From a checkpoint of a small multi-label image tagger.
Training: adamw at rate 0.0015, 24200 steps.
Data: 203450 training examples, 7.6 epochs.
Rows from block 8, named by matrix and row number. Rows with one number belong to one channel. Each number is 128 + 32 x the weight over the matrix's rms, rounded and kept within 0 to 255. All counts start at 0. Numbers have three digits each.
# convs0: first 3x3 conv, stride 2 (model.blocks.8.convs.0.weight, 144x80x3x3), inputs 0-19, a 3x3 kernel for each
# convs1: second 3x3 conv (model.blocks.8.convs.1.weight, 144x144x3x3, transposed), outputs 0-20, a 3x3 kernel for each
convs0.20:128128128128128128128128154128132128128128128128128128128110104072050073128128128037033054000009056128102128128128128084128128128089128248128128192128162221128128076088128128072128110079128128079049047128128191171204128128128128128092128128072128128128057128128128128166128128086156128128128128128128128128074128128080128128061105094033066128128128128128169156128128128128128128090128104128128128128128128198128128128157128155128164128128128088053128094103128128199173128128128128098128128128128109036074128155128177202190172203128162175128
convs0.21:128038128128128059128128128128128128128128128128128128128065128128080128128113128067128128128101128056089128128128128128128128128128128128194128192128128128128109128128128128128128128171128128000128128013041128085128128128128128128167058128128128128153128128185158128128128046128128128128128191128128060128128045128128128128128128179128179145128128128174143128128171171128128128061128171056128175128128162069072097128128128128128128084128178128128214128128128128064128104096070128084088128147128067128128128056128128128128128146128128194246
convs0.22:066128128043128128090128128128128128128128128128128128128128128128128189128068128128128128128128128128128128128128128184251128128188128128128128148166128128128128173128128128128037128104093080128128089128199128128128128128090128128128172203085128128128128128128128173128043128128033128128128128128128128128098128128128128128128128128128128128128035128145128128147128128128128128128169128128128128128159128128128128059189239159210221128161179128191202128128128128128161063152168128128128128128128128128074128037082128128128128128110167218106
convs0.23:128128128128128128128128128023073128128085074162142128128128128170128128128128128018037128128128128128128095128128128203128128156128207128128128171204128195128128179128128203173128128128128094128128128128128165166159076128128128128128128128128128128128203128128192142191128128096128128128179128139128055128128191128217193211078087050128049062013128031128128128128128128128128128128128128128179128160128128179223200128128128128196128128180128187128128128174128128128128128128128174188128128128128128081159128104128128128128128163128128128128
convs0.24:060075128080073128211209128128188229081128187128128128128128128084128128128174128128128128128128087128128128128128128128128128128128128191128128128173158128128128128128215128128201062050128076128081128128128128163186128196128157128128128128128128128128128128067196128128128128128094109128175224170078128089128128072128045128068128128050128128069128128086128128128128128128128128063128128128128128192188128128128128128128161200230218128128128128128128128128087214208128128212128087128128128128128128128128128128128128178128176168128128198128
convs0.25:082070104128128128128128128128128128128128128221187128128128128128128128128060128128128128128128128088074107128128128128128128097128128160128128128128128128128128128128128029033000128128128105059091176166128190174128128128128128128128128203128100128128128128128128128169128128128160189199172205210047065048128128058172162128095118128128128128187128128128128128128128128128128128128128128128186128128128128089056070128128128128191162128083101128128128174128167128128128128128128128128128128128064128128072128175128128161128128154128128128128
convs0.26:128128128128068128128070046047128128098128128128128128128128128128173128167128157128128128172128128128128128128128128128128128128128128076031048128052050128128128128104128073128128091128128128179162128128128128128128128199128128128161117128128128197152222224191128128128128128128128128128128128128128128128128128128128128128128128128128128128128128188088128128128128128128128163128128128128098128155128128128128128128128069103098073128128128128128089179183128093075046128128100172128128128155128128128128185128128128128067128128128043128128
convs0.27:128144148128186158085128182128162165128155128025077128128128074179103128176058128128128079221128105128128068128128087128128128179128128128128128128183128128128128036075078128128128157216128128128128128190185128128128128184128128128128079105128128128128128128128128128128128128128128208245128194128128166128128128128103128128128128128128128128175165128128128165071128128128049128128128128157128128128208102128128128128208218128128128128128128169128128178196128216128189128128128128128128091128128128128128045068128135128128128128128128128128
convs0.28:128058128128082128128128128071128128070128128034035055128128128086097128128198128128128128128128152128128128128128128128168081128182093128128128128074063128128128128065128082128128128033128128128128080070128118128128128128128128128173128128185128128128128128128128148128128128128128128128128128128128128187128128181128128128096128128188169128128128128128128128128128128128146128128128128158128128128128128128082128053023128128128128128195128175128034186174049128081128078040128106075128128087128079128128128060088100128090160128128180193128
convs0.29:128128128087128128128128160128128128160128128128172128041033227128070218066016128066085203079032249128043162128177128128200128128128128128128032074128063128128054128128080128128090128128128128090128128081128128128128156128058175128128128114097128078050128128128146128128128128128128128128128190128128087128128128128128128255063128128128128188128128128128178128128128128128128187075091128128090128128128128128128128128128128083116128128128128089128128111128128085071128128088128128085128128128128128128128140128128137186128154167092128128128
convs0.30:128128128128128128176128181128184128194128128128109063128070128128128128128128128128035128092128128128128194064128128128128128128128128128128128128128128058128093128128128128128128128128082128128128128128128128128128128128128039044128052002128128128090128128128128209128143128128128128042128059115128131128176128128128128128048128128090128128128128128128203128128195128128128128128128128128128128128128128185128128189191128128128063128083128082128166128128198128158036211177023214128128050081128073128128128128128128128128128128128128000128
convs0.31:128069128128128128128062131072088044128042128038081128128128091175128128128160128128175128222217198128089096128177128128128128128128128128106128090128128128128128128128128057128128068128128128128128128128128128128128128128083128128152128128128128128128128174216128128169173128128155128128128152159076128128128128128128128128076128083128044082035128056128128063128128128128128051128067070058128128128128128128129128196128128204128128128169128128203078128151128128128108128128128110110108128128128128128214065044086128128097128128072202128128
convs0.32:128128128128128128128128128128172165128128128128128079214128092227212128128216068200216072163197128128128103128189128128191179128182128128128128128128128128128128128128128066105128050128128115128128128135128128128073128128128128128128128128128083128024128165128128128128128128128128128128128128128128180128182226128128128128128128128128128175128128128128128128128128128128128128089128128128128128128128128128128128128128128128128128066080061067045005160188128128128128073128128128172128128093128061064128128128128128150128128128191128151176
convs0.33:042093078000001128128128128102116128072128128128128128066128128128128128170169128128109128128128128128174173128077128069128070036128128128128128128182128079128092128128128077128128128128128128128128128128128128128128128128128128128142070169128153128133128128068128153128128128128128128128128128128128128128128128085128128128128185128208152128128128128184128128128184128128128174128128078128128128128128128128128128128128075202128128128182128128157183164165165074078128128128166078097128128128128128128128180164128128128128058128128050128128
convs0.34:128128128128151128128152128073128204102128128089128128128128062193128128162128128128128093168174128128128127128128128128128111128128085080128093128128128128128128128128128105128128128128128128128128128190076128156128128128179128106128128084128128128128128128059128128128128195128176210208199237216128100128128128128128128128156128186174128128184128128180128084176128054162070028128128128128128128168128128128128128183151128128189128128128128128128128137128128128128043128137080128128081128128075128078062063128028165218185174178193128128128
convs0.35:128080128128128128128157189128128128128177201128128128128128128128090128182128128128190092180128128128214111093114128086108057128128128085128128128051128128128128128151128128128128128128067216150128128128128128128100128128128128128128109128128128128128128128128128128128128128203128183204178218128128052128128128128128128128188171128199195128205128128128128128128128128128128128116128128128128128180128128128128040093078016098084078128128182128128128198179128128128044154128066128128017128220074199128077033013000128128128128128128128128128
convs0.36:128128128128175128188128128128128175056128128128128128128128128015082128128128073128128128018047128128128128128128017128095011128128128128150128128128128185128159128209128128128128176128128128128128128146164128128128128173128128128128128128059177169074177182128128128128199128181215229128175128128099072128128128153128128128128056128128128178128128186128063069059067026128128128174160128191128144166128128128128128128128128128089046128128128128128128128128128128159128114128099128128128128080128128060128128074128128128128128128128128128128
convs0.37:128128128128128128128128128128197194128128180128128123128128128128128128128156128128128128128128128128128128128128078164184128128128140128128128128190128128128128204196207128192128056000009128128128128128147128128128128169128081076079128128081128147128159169128128128128128128128128128060128128128128128128128128128128128128128128089128128128128173128128128128128128128128128087165155128128128128218128128128168128094128050128128128128128128128128128128128128099128128128128128128189128128128128128128128128128128128128128061026035128128128
convs0.38:128085128128128128128128128044128128128128128128128128128128128128072079128128128128128128104059128128128128128128128034076095092128128128100128191128128128128128072047029008000025057007051128176128128128128128128128016128128000014096079128093128177128128128128128128156128227200128128128128128128128128148128128128128128128084128128087128128128128128128128128128128128128128128128128128128128128052128128128179128128128087084108098091128091128071088128128128106128128128128128128128183128128128128077128155151128128128128128128128128173128
convs0.39:128128128095128128128128128128165128128128128128128128128069128079108111128128128128068128128096160128128128128217203128128182128128166128128128128128128128128128115128128098128128128128128104068053128018064128128128165189176181180153128128128128128128045086128128038128164128128128128128157128128128128128128103128128066128128082128050052098128128128128241225184128188173128175128128128128128128128092128128128072128128128082128128128128076128067128128128128128128128128178128165156128128070128128055128128128128227235197255255128205128128
convs0.40:128128029128128128128128128128082128071128128159128166128148128128128128128167128128128128128128128128128077128128077128128089128128128128202128128186128128128128128128068128179128128128128128128128188128170171174128068075063128080128128035128128128128128128218095128128187128128185128128155165210128081128128128128128128144128128034128128128128128110128128128209128128214128128101128061128128128128128084128128128128128128128128128171154128128163128128184128128128193128128174128128151128128128128128190128128206128128046083128046128078033
convs0.41:053128128128169169128166169128128128128128128128128128128128128128128128128128147128073081099128128128128128083128165128128128101128076085128128128128128128128128128053128128128128128080128020128128057080128090128128128128128210128128128128104128128118128128057128128090019065128128128128068128128083161128079104128049128095128128128054128128128188177128128128128128128128128128064128170060091128064128128093128128128128158049107128128128128128128128128192181128128128128135128156147128128128128128128128128128186128128128230128064240191088
convs0.42:046100103024039086009058098128128128128128128128128142128092087128091128128093128128128128128121128128128128128128170067128128128128128084050017128128052128128058095001095083026114128109128128049067128088079088057128128128128128071095128128128128128163128128128128073128128128070128128077128063128128128128128128128091080128128128128128164128163128128128070128128128128128059128128160128162179163128128128071059067128128093128098128128159128176174128128128128128128128128128128128169128128128128085128128128128128128128128128128128128089128
convs0.43:128128128128084128128082128128128128128128128128128128204188173211128128191128128128128077128128085128182056128169169128128128128128128208198128180128128227128128128128081096128128128188128128128128128056159128128128178128128128094128128128128110128128067040128128128128128128160071128221128128154128128222128128128128128128128197128192128128128172128189189128128140128162128077128055075117128128128128128128078128086128164128068075128128128128168167128128128199128075177128040184128000128128128128101078128120128165128040187128046128128128
convs0.44:128080050128128078128128050128128128128128128128128128128128080128088080128128049188128100171193128128128098128128128128128128128128128064173168128128207053128206128070128128128128128070128128128056128128128128110068128128128128128128128188128128128128128198128128194128128109128128128128128128128128128128128128128128128091128128128128128128128128128128128128128128072128128128128160128175208086159188128128128128182128128185128073191128128128128081164128128128128090128058128117079119128128128128152128128128128128128128128128128128128093
convs0.45:128128128128128128128128128128128128128128128128184128128128128128135128128145128128128081128128099145150080185128123182118078128128128128128128128128128128128128128192128078128128109079128128128128128128128128128128128128128076128077128128128255192128152128128128117128128128128128102081128128128128128128128128128128128128128086128128128128173128128128128112128091080128128035187194128178128128128088128128128128128175128128128128190159128203208182128128128128096115128128128128128052054128128000076128069128128128128084128128056128203128
convs0.46:128128082128097091128128128080055128073128128098128128128152058154156128128128047128128128128128079128128128128128128128128128128128128128128128128128128128128128128128128128128099082128128128128128128169128161159128092128128063103128021128128128128191128128128128128128128128128128128128128128128128128149128128128128128128128128032128128066128100047128128128128103128128128128128128207075128128128128128128128128156189201165190128128149128153193128128128128128128128128128170128195220018128172031074128040128128128060063076038066064116102
convs0.47:128128128128128128128128128128075128128159128128128128128128128128070128128128180128128128096030128128175128128052128088007128128014128128128094128128128128128128128128128128128128128128060128128128128128128128128128128128128093128128100128128128149128128128128128047071128128147195128128128128128128087128082128128050074080159088128052128128128180173128097128084055128128105128128128128181128128179128087128128128128128128128052087128128128128100128158128128128000050000005128128169204050128128077128128128200179128128105128128128128128128
convs0.48:082098128128128128128128202128128128128128128128128128128128128128075065128128128128128128128128128128213128128073128128054095128128128128128128128128128128124071128091128128096128128059128128128128128128128128165128151178128128128128128128090207180049128171085128128040107128128128128128128128128049050128128053128079085128128210180128190196128187128128128128128128069128128095128219113128128128128173128086056128105128128128128128128128128095128128128128128128128128128128128128114057128128128128128128128128128128128128128128128128064049
convs0.49:128053128128128128245128147128128152128128128128128169128128128128084070128128128118128073100128049128128088128128128128128128128157128128177128128128128027128128128128128074128128079128128128179128128128128174128128080128128128128128128128128128210128128128128128176128128128218082128128073128156128128128128128128144128128128065073128009081128128099128128128128122128128128128128069061087071128149128128128128128128128177128128128128086042128034015169128026219188197196229188155164128128128220112179128128128128128128128128109128128128128
convs0.50:128128128128128128128128128128128103128128128128128201228218212219244205112062065184226202128222128076025024128128128128128128128128128128128128128128128128128128128128128128128128177128128128128128180180128128093095128091077128128128128128128128128128128186128128128128128164148128165128128194128128128128128159128128128128128128128081128128115094128128088128128128128128128128080128128128163128128128128177128128128128128128128128128128128128128128104101109128128160128128128109040063087128066128128128128128128128128128128128128128128128
convs0.51:128128128098077128091128128128128128128128128076128128128128128128075128128052128128128128128057128128059071128128128218172213177172178128128128166128128128128128128128076178128010128128059128128128128128128097091128128128128128128128128128128128128128128128128128128128128128128081063128128128190128072128128128128128128128128128220128128176128128128128128128128128094128128128154128128148207128212213128128128128096075128109128254128155128128128143128167128128128128099090174047067154128151128156128128128128128128066108128128128128128128
convs0.52:128128128208192183204128128128128185128128128128128128128128060128074035186188128095128081128128097179230167128128128031085128128201128044101128128128128128128128128128128128128156074031128128183128170211128128200128128128128066128128043083128163193180128178128128128128128128128128128128128128128128128052128128081128148099128128128203128128182183210128128128128128128128128128181186181128173128164175128128128128128128128086128128128128128128059128128128128063128099066052082165194128128094128107128128128128128128128128082128128128128128
convs0.53:128128128085080128073060128128128128128128128128103055128128128070128128128108128071110128079128128128128128128128200128128193128177189183128128214190128182181128128089023128128100128170083128128092128128128128128128128128166128128128085059128043128128128102128072128128174154128128128090063100094128128128128128128128128128136128128128128128128128128128128124128128128128128128053128128128018128059097128128128128156182149083103128128128128128128128128128097128104128084128128128128128015050128128128169128128128128128128128128128128128128
convs0.54:176128182195201128174210166128128128128061128128128158128128128188236155058128128079128128128128128128170128128128128128204128128179128128040128128128128128128128191148059222128053128128073128191181128128128083128128128128128128128194057128128128128128184185128160128128128176176128128128128128128128128128128112128128128167128128128128128128128128128128128077128128128128128128128109128128128128128128128128187128128194156128128128188128128203143128128128128128161128128193163128128128128102092128128122201128128128128206128128231074128205
convs0.55:170213128188168077162128042128128128128196186108128152128128072128162059128128040128195128128184128128128128149128128128128128128128168128128128128128128128128128169210128231250128128128033128128128128128080128128128128097128128128128128128128128128128128128128128128165128128128128157066171128128060128128013034128128128128128176190128128210097128230128128128128128173128128153128128128128128128128128216128165128209205128152178063128128128128128128128128128128128128128169128128128128166128128190170128128128066128128178128128171128128231
convs0.56:128128128165079034177128128128128128128052128128128128128128082128128030186128070128128128128128128199173128178128174128188128128165128128128128128182128128128128128128128128128128128128128128128043217128080128128055128128128128128128128128106128128128128128106128128029128128128128128128128128128173128128128185058128198128128181128128182128128173128190167128218208128128166128128089128128128128128128091128128128128128128128128128128128128103128133128128128179128202128128128128128128093128081128128128128128128128128128060128128052128128
convs1.20:128089128128128128128128158058128128110185238117128225128128128128128128128128128128128128128128128128128128128128128128050128072045128128128128128128128210128151155128179128075076128075128128128128128105094128128078128128128074128128128128177128128128128128128128128128128179128128128128128138128128128128128066128144128128128128177128128128128128128128128161128128128128128128128128033157128128128128128128087108128049128128063005148196179128128128128128088128128128128128128128128128128128128128128128128128066128076102128128128190157167179188055145128128128076032
convs1.21:128151128193128070168128128128128128128128128128128128136128128128128128128128167162128128128170128128128128128160109128171128128128128128150189128128128067128128128223156128190128065128128128128128128128128128070128098128128128128128069083128128128128100128214128153128128128128104107128103081128128128128078128128162063128128128128234128128206229190128128128128128128196195128128128128078128128128186128056128078128098128128128128128143144128128128128128128128128128128128128128128128128128128053128128063073128153156164159128175166128128051128100097128128085128177
convs1.22:128128128128128128086108128186128128128128128128128128128128128128128128128128128198183128128128128128128128128128128128128128128128128128128128128128128165128128128128128128173128128150128128128168128128128128128128128165194128128128185128232128128128128128128128203150128068128128128128128046074128142128128153128128151128181128128191189128128128128128182128128128139128086128128099128128128128128082128229194162236128128200128128128128128177128128128128067039128128075128128056069128128148128128197128128187128081128128128224180128128128128128128155162128128052128
convs1.23:186169128128189128098128128124139208175128128128128090175128128177128128128128087128128159248171231128170128128128128128128128128128128128068079128056059147128128128128128128128128128128128128080075203128128128171128128187128128202128077112128128128128128128065128128128128082072052088128128091128092103083172128128128188093128169165128128128128128128128128128175200185128128128206188128167114081172128128083128164128128128045128128111128203097117082128116114178128128128171161128128128128128128128128128128128048128128128128128128128128128075128082042071105109114128
convs1.24:128128176128128128059128128174128128182128128208179128128128128128128128095081128128128128128128128128168189128175174128075128128128050128196242128128201128128231065128128081043079113075066128128128128183128186228128128066088128128066157128184182207128177128128128180195128128128128051087128128071128128173081167128128181128154156179180176128128060128128180128170128167128128201156128203128128128128107089169128122160128057128128013128128128128128128128198128128128128128128128128128128094128128128128128128128207128128128128128128128128128112111128128128048157128128
convs1.25:128128128128128128128128128128128190128128128192128128128108128128128128083045031128060128128128128128128206128128128128128171128128128128092074128128128128062128168128128128085065128128085062053128060060058080097090128128128128128072128128061128128128211128111128128128068128128128168191128160201128039128128034043128128128128128128218128074187181128128128128128128128060128128128128128128128128128128128128078128128128128128218178128128128128128128128128128175128128128128128128128128128128128128128128128128128181128128128128091198174180128128154128076128128128047
convs1.26:128149128080128128080036074112128128128128128153175159128128128128128198097094128128128128128128128108128128058128128075128128128182128128128128128156165128151128128128128128128128128128128128128128196128128182128128172182128128128151128128146128128106128128128128128128128128128128140159128128128128128128128128128128164128128164128128128043176128128128104128128164128110128128128145070128128128128128128107128128128189128128128128062065083128128128128128128128128128128128128128095128128128128031128055079128128128050128128073087128128128128131128183069063189128110
convs1.27:128151128128128128128128128128128128128128128128128128128157128051128128128128128128128128128164005128205128085128128128128128128128094118111128090088128128056128128128128201179128128128128128128173161128169128128128128060089128128128172168154128128128155128128168128128128128083128064128128024128128157174206196128128138128128128128128128128128041128197128128128128128128128128128128210128128128128128128128128128128128128170231062128076128210082128171128167064128128107078128066128128128128128181128128189155128128175134190207128128128128128128128092128128128051128
convs1.28:128128179059224189042128128128128128128128128128128128161128128128148128128185139128076074128097080128165128203128128182128128128128128128128128128128128128128128128128128128128128128068128128128128203128082222128099128128128187090128128128128201128082080128128128201175033113128044128128088082128161128128200163128128179128128128128128128128128106128128128128128128128128128128128128128128128128128207128128128128128128128089128128128000128128063090128067070128128128128128128128128128128128128170128128177080128128173167128128128128128128152128128128128128128128128
convs1.29:128059128128077128128128128112128128128128180099128224128155128128128128128128128087128066128128128128096121112128128128105128128119128128128069128128128128128079128128128128091128128128128128128128128128128128128128128128068128088128128128128128128128128128128128044186128128128128128128128128128128128090084128093128128128128128247128128128128128128128128128128128147128128160128128128235128210128128187128057082128128109128128066128128128082128128128128128128128128128189128095128128128097128128128128128106128128101128128128128128128128128128116128128086128128128
convs1.30:128128128144128128147128128128128128128128128128128206128128128128073112167128128128128128030128128069055034128109128128208212128128153128128128086054128075128128128205128128191151128211128162128128128128128131128128106128066128128128056201128128128128128145124167128128175128128128128128128128128128128066128128128128128128128128128128128128101039128128071093128128014088066081128128096128048074128128111128128128128058128128128128128128053128128128128128128128128128128128128128128128128128128068128128128128192128128128128128128098128128128128128173128128128128128
convs1.31:128128128100128195070071128202173235175128128147062128187128128128128188128128128118128128132116055110128128128128128048128128128128128128065128186128058167180128128128067128128230128128197194128128189128128128186128128128187128128128128128128128128128128128128128128128128128128128128094097128085128128128128128128128128128128128128128128128128128128128128128128190128128128128097074078128128128158128128128128128128128128173206096051128128128128128128128128054128128128128128069128128128128128194128128128128072128128128128128252168128174095128080088128128128201128
convs1.32:170174221128128179128001128128128128128060128128128128128188170207167128164128128128128128128128128128128097128128128128128144128091128128128128128128128128128128128128128128128128128128078094083128128128026040128128128128128128128165163128128128128128128128085186128186128103128128128128128128128121128072128091050128128052128190210128128128159128128128128128128128187128128157128128128152165128128128128128192199169128128128202149128128128089075128128128128199128128200064128128061128089080128128128128128128128175197151128128128128128128045184128128128128128128128
convs1.33:128128163128128128031128128128044128128075128128128128128128084128128049064054059128128128128063128169128128214128128128128128128060189128128128117128128128128030180128178128128197128128128128128128128098097188128128128128128128128128128186128128180128088199194128203128028074128058128128065082128128128128128128128128226128128157128110128069128098056128128128128128128128099128097128113128215128128128128128166128128189128128155128128083128128051128128128128234150183199128128128128128128128036128128128159128094128221202167128143128128128128128128128128128128128128
convs1.34:128128126128164128128128128128128128198128128209128128128128198128128153128128128128128128128128085128148128179205128204128128128128128128128128050128128070128128128128128128128128064130128128205223128196225176128128128128128128128128156128128128128030128128128128128128128128128128110128128086128128128163128128128128128128128128128128128169128128128128070059128128128197128128090169220128128179128128128128078128067128128128075128128128128128074128128087128128128128128128128128128118128128128128128128176128128128183128128128051128128099182164128128128128128128128
convs1.35:128128158128128038128084091128128197167128128195128128128128128128128128128128150128020009085074032120077128071090102128172095089128072128202128128192128055128128128196128128166144063128156093096128086178204128128128128165128128128068174128128128128128128128128167193128128128092128128128128128128091102128069128128128128128128128128128128128128128128128128055128097081128128128041094128053171128128181201151128063128128128128087128211128128185128128128128175089128128128128128089128128168128128128128128128128144177193160128128128128128128128128128128224197128128128
convs1.36:188128181128128128128137128128128128189128128255218128128128192128128128128128128160128128128133128090128128128128128128154128128128128162128191128128128128064088128128128128128128067128128128128128128205198128128128128022058128128128128128103128161128170128017186128188128237128128128128128128128128128128080128128085128092128046062128128128165219185128128128128128128128176174128128128128091128128128128128128128102123128128128128189128128177128134128128128077128128103128168068128128128128128128128128128128204128128165128128107128128128128084076128083128128102064
convs1.37:170128128104059128128085128128128128128128128169191128128102109028053054091086096183128128128128128128128071128153128176173128128128128128128186128128128128128128128128128128128128128128128171128128128128128128128128128128128128128128128128128128128128084128128128128128128128119128096128072128102128128128128128128109087075128128128128128128128128176128128128183128128128128128073117128128128191128128128174193193128067128128128096128128128128128205128168175047090128080072128128128128128128128128128128128105191128128128128183128128128128128080064128128133128128128
convs1.38:128128128128128097128128128109128179128177185128179191128087128128128128128000033128076128155128128128128128128128128128128128128128128063052076128128128128128068128128128128049128077057128128084128128081128128128128128128128128128128128147128128128128128128128128111128072152128128128128128198156128128128128128082128128159128169142128128128128128128128128176128128147128128128128128128154165128128167175128046091128128128128128128128128128128128128128128128128128168083128128128128128128128128128128059128128054128071086128128085128128174180128128154080128240128128
convs1.39:156128128128128128128128128153128128128128128128128177128128128182128150128128128177128128172182128154128155128128128128128206128128128128180160128128172128128128144128204128128166183128053100109128091128128128158128128128070128128153128162128184149128128128128059128209070128128088128128128128128048069128128128128128128188162128171222128128128128128128128128128128174188160218192152128180089128191128128128128128128083086128048052128128213088087185128128190128128128128128128128128128081086168128128128128169172212128128128128128128128128075044128042048128081128057
convs1.40:128155128104128128085055128180176227128128128128128128128128128128128128128128128072128128096065075004128128128156128128128128128128128128128128198128128167174128128203128128163128128128216128166128128128128128128128173215180188112054179128128128059128128128128128042033128128128128128128128128128128178128067128128086128079087128128103097128099128128128128128062128128128028061128128128128103128239128128128210128128128169233229187128128128074128074070128128063128144058128189062128206128128082215128128186128128128187128128156128128128128128128128128128128153128142
convs1.41:076128128128014097128128128128092082128002128128128152071012033128128128128128098128186128128128128128128068052097128128128244128128128128128128072056128128101096086128128128191128128154128128099128128146128128128092128091089128128128128128128060128128128128128141128128128187128128128128128128128128072128088155128078128086128128128128128108128128128128128128128128128128093128128128128128128128128128128128128128062073081128128128128128084128128128128128128182128128128128128128089128128065128078128128172163167128128087128128128128128128128065062161128128128066100
convs1.42:128043109128209128128128128090121128049128134070128161128128128128128128128078128179175197128128128128101192128128181128157128128073128042047023128128109128128088177201190171128106128128014128128128105128115128128128128128168128128128128128128128017064128051128141128164128161176128162128128128159128128128173128128128072128128128179128173128128128128128128128128128128128128128128128055128128128128128128063064128128128128173128153148139182172128198172128128128031128128128128076128128128171128128128128128158128128107065057128020128128128128128128169190199191128128
convs1.43:128128072128128037128107076145148128212128128151078128128128163128128127128128128128128085128128052071128128128128128128128128128128128060128128050128128035128128128163128128177170128128128128128128128128182128128128128128128128128128128128128128128128128128128128079128128128128128128097128000128128128128128092128128128080214128128128048128128021089128128128128128128182128128128128128083128128128128128074128128128069179201128128128128128128128128128128128128128128128128169128128128128108090128128128128128128142128128128128128128128128128170128128128128076128128
convs1.44:104089128128128128087128128128069128128128128128083128128174128128128128128193128128128128128128128128188194128128128173128128107128128128128128128128128128128128128128128128128128128128128095128128056077128128128128128128128128128128177128128112128128064114066058050128065058128128128128128128128128128128128098128128128128073128128128128188128128128128128128128128128128128128128128203059128128128128128128128128128128128128128128148128128175128128128128128100128128128128128128128128128128128212128128195128128128128179128128128077068128176190128204234128128193128
convs1.45:084046042128128128128168174162128128128128045193128128128128128068128128094066069128196128128128128128128128128128128128128128128128128128128128057088128050080100128128128128128128128128185093128172067056128099128094128183128128128050128128128128128128178128128128048128128128128128128110128128128128118128128128128088128081128128128128128128128128128128128128128175128128128128128128128128128128128128098128128128052083128128128128128128128128128128128128128031058091128128167128128128128128128128128128128211128128128073069128128128128128128128083076128216086128123
convs1.46:059058068128169190128169193199180221128128128128079056164128128128128158128128128128128194128128128128128058128128075128075082060088128128128128128074128128128128239245128218128128128128128128128128062128128058128034128128128128119093128128128128088128128128128128128128128128128193128082173128128076128128080128128047081075128128128128128128128128128062074102128128128128128128128128128128167128128128128074128128083128128128128128128128128128128128128128075128069080128084128128128128230195128176170088128128107128090056128227128128190147128128128128128164128128128
convs1.47:128083128043128128128128128128088128183141128173180178128171155128128128088047072128128128128128128034082091128157128185128128128128128128128128128128128128070043128128128183128128128128128128081128065128128128128086128071128128128128128176165128128128128128163189128238128128128128128128054086128042000033128128128128128128128193211128203171128128128128128128118128128154128128128128128128214183054128174128128128112128128111128128171077128200128128175080128045083090041128128055128128149128128128128128128173128128113128076168128128128128128128128128128175128103128
convs1.48:128128128128128128128128128103128128128128046128128128128128128128128128128128128128093064128128128128128139181128066193128128191099177176143128128128128128128075128128128128128128128128128128087128128103128161128128128163128128128128128041128128190128028128128069128128128128128128128128128070128128128128128128128128128128054128128036203240035128128184128128128182128128128128093128128094128183084170128128128128128128128128128128188176128128128128128128054128007128128128068162185128128128128128128128185128128148135198128128128128128128128128128128128128170128128
convs1.49:128128208066064159104128171128128128220128138201165082220211128128128171128128128128128128128128128162175128128128128160128128128128128172194195128094128128073128128128128128128128128128128128227128128128128128128128128062029185128128128128128128128128128128128081128128128128135194202107208128128096174128128128128128204156128128128128101146128091128128128128128128128128128128161128128209128128235128128076128128128128128128128128086047128080073128128128128128104128128108128086081128128128067241128128172128128128147128128128128128128128094128128079128128050128128
convs1.50:128128128128106128128128128222175163128177128156128128128128187128104128128077093128128128128128128128128063017014044128062065128128054128218224128154189128128128128128128133074128068071097128128128128128128083128128128139169128176128128128128128128128128128128198128128157198128128128128128128128128128128044128128128116056128185198128128128128128128128128128128128128128170182128128128128169205128035128128176128128128189128128161128128128128128128159154183057188128128128128128066128128094118028089128091024062128128128128128128128176194128128128128128128128128128
convs1.51:128128128128128128128128128128128128128128128128128128128179128128208179128202209128160128175128128128128128089128128128128128128053128128128128081062128128128128128201128128145128045128074128128128169128093128128128128128128203128128128128128128128128071128128128158128128071128128088128128066128128128128180128128128128128160128207128214252128128160128128128128128176128128128128109128128128128128128128134064155147073128128128128128128128128128093128128102128128036128150065128155144128128103128128092128128128128203128128128128128128051128180128128128128113128128
convs1.52:128128128128128128171128128128128128128128128188177147128128128128128128128128128143128128128128128082083066128152128128128128128065128128128128128128128128107087069063092092128056128128128090128128128164128128175128128128107128128128128128128158128128128128128181206206128128128113079128128128128058073009128128093055092128128128128128128128182128164128128084128128128128128128109128128197193128128128128165196194128128128128128128128128128165128171128078128128031069128094128128128128128128128128128128128128128128128128056128128112128128128128128128227128128128128
convs1.53:171128128128055128154128128128128081128128091128128128128128128128128050128128082069128128128128128128059128051128128128240255128128183128168180128128128128128128128206128128128128128128128216128128128128128128128128132075112128128128128235195128128128128128048128100128128128066128128128128089128128141086176128128128128048128128128128128063128128220128016095128128034075128097128128128166128040128128112034128128128128128128128128101128128128128128128128128096128128074052128128092128128128128128128128128190201128197128189128187128128128128128128128128128094128128
convs1.54:128128052128128128128128128198237157158128128202164128128128128128128128128128128128128143183128128128128128128128128128128128128128096128128128128128171128077128128128128063128232128225128128177128128198128128128128128106128128085128128128185128128051219128128188128167192128128128128128128128128097128211080128188021128128128128128128128128128128128128128128128149157160186217158181128188128128128080128128128128128128128128128105128128094059128095167144128128128009128128128128128128128108128090128181128128128128128128128187191105128128204128128109128128128128128
convs1.55:128128128128128128128128085151128128161128128128027128128128128128128128128128128128128085128114046128128063128128128128186128128128086128141182039128229079128200128128088087128128128128128150171128128220202137222175128128128128128128088083034162165128165186049188128128128128128128044128160128128128180153128225220128215207128218128128128128128128128051037072041128037128128128128128128128063128128066128143173194128128128070128172145128128128128128128219221128128128128128128128128128128128128128128128128128144128128128128128128128128128128128128128128128128128128
convs1.56:161150128128128169207128128128128128128128128065063128128204128128191167154161186063128050128128128128128081128128128128128205166128200128128128128128128128128089128128128128128165169128128128128128163128128128128128096128128128128128128128128128128190128128128128128128128064123128088068128045073128128084128128128128128128128128128002128128047128128128128128128128128128128128128045128128128177128128148128128128204128128128128128128128128128128093128128128197128085128128059128128128128128062128128128179128128128179128128170180128128128128167128128178128128128128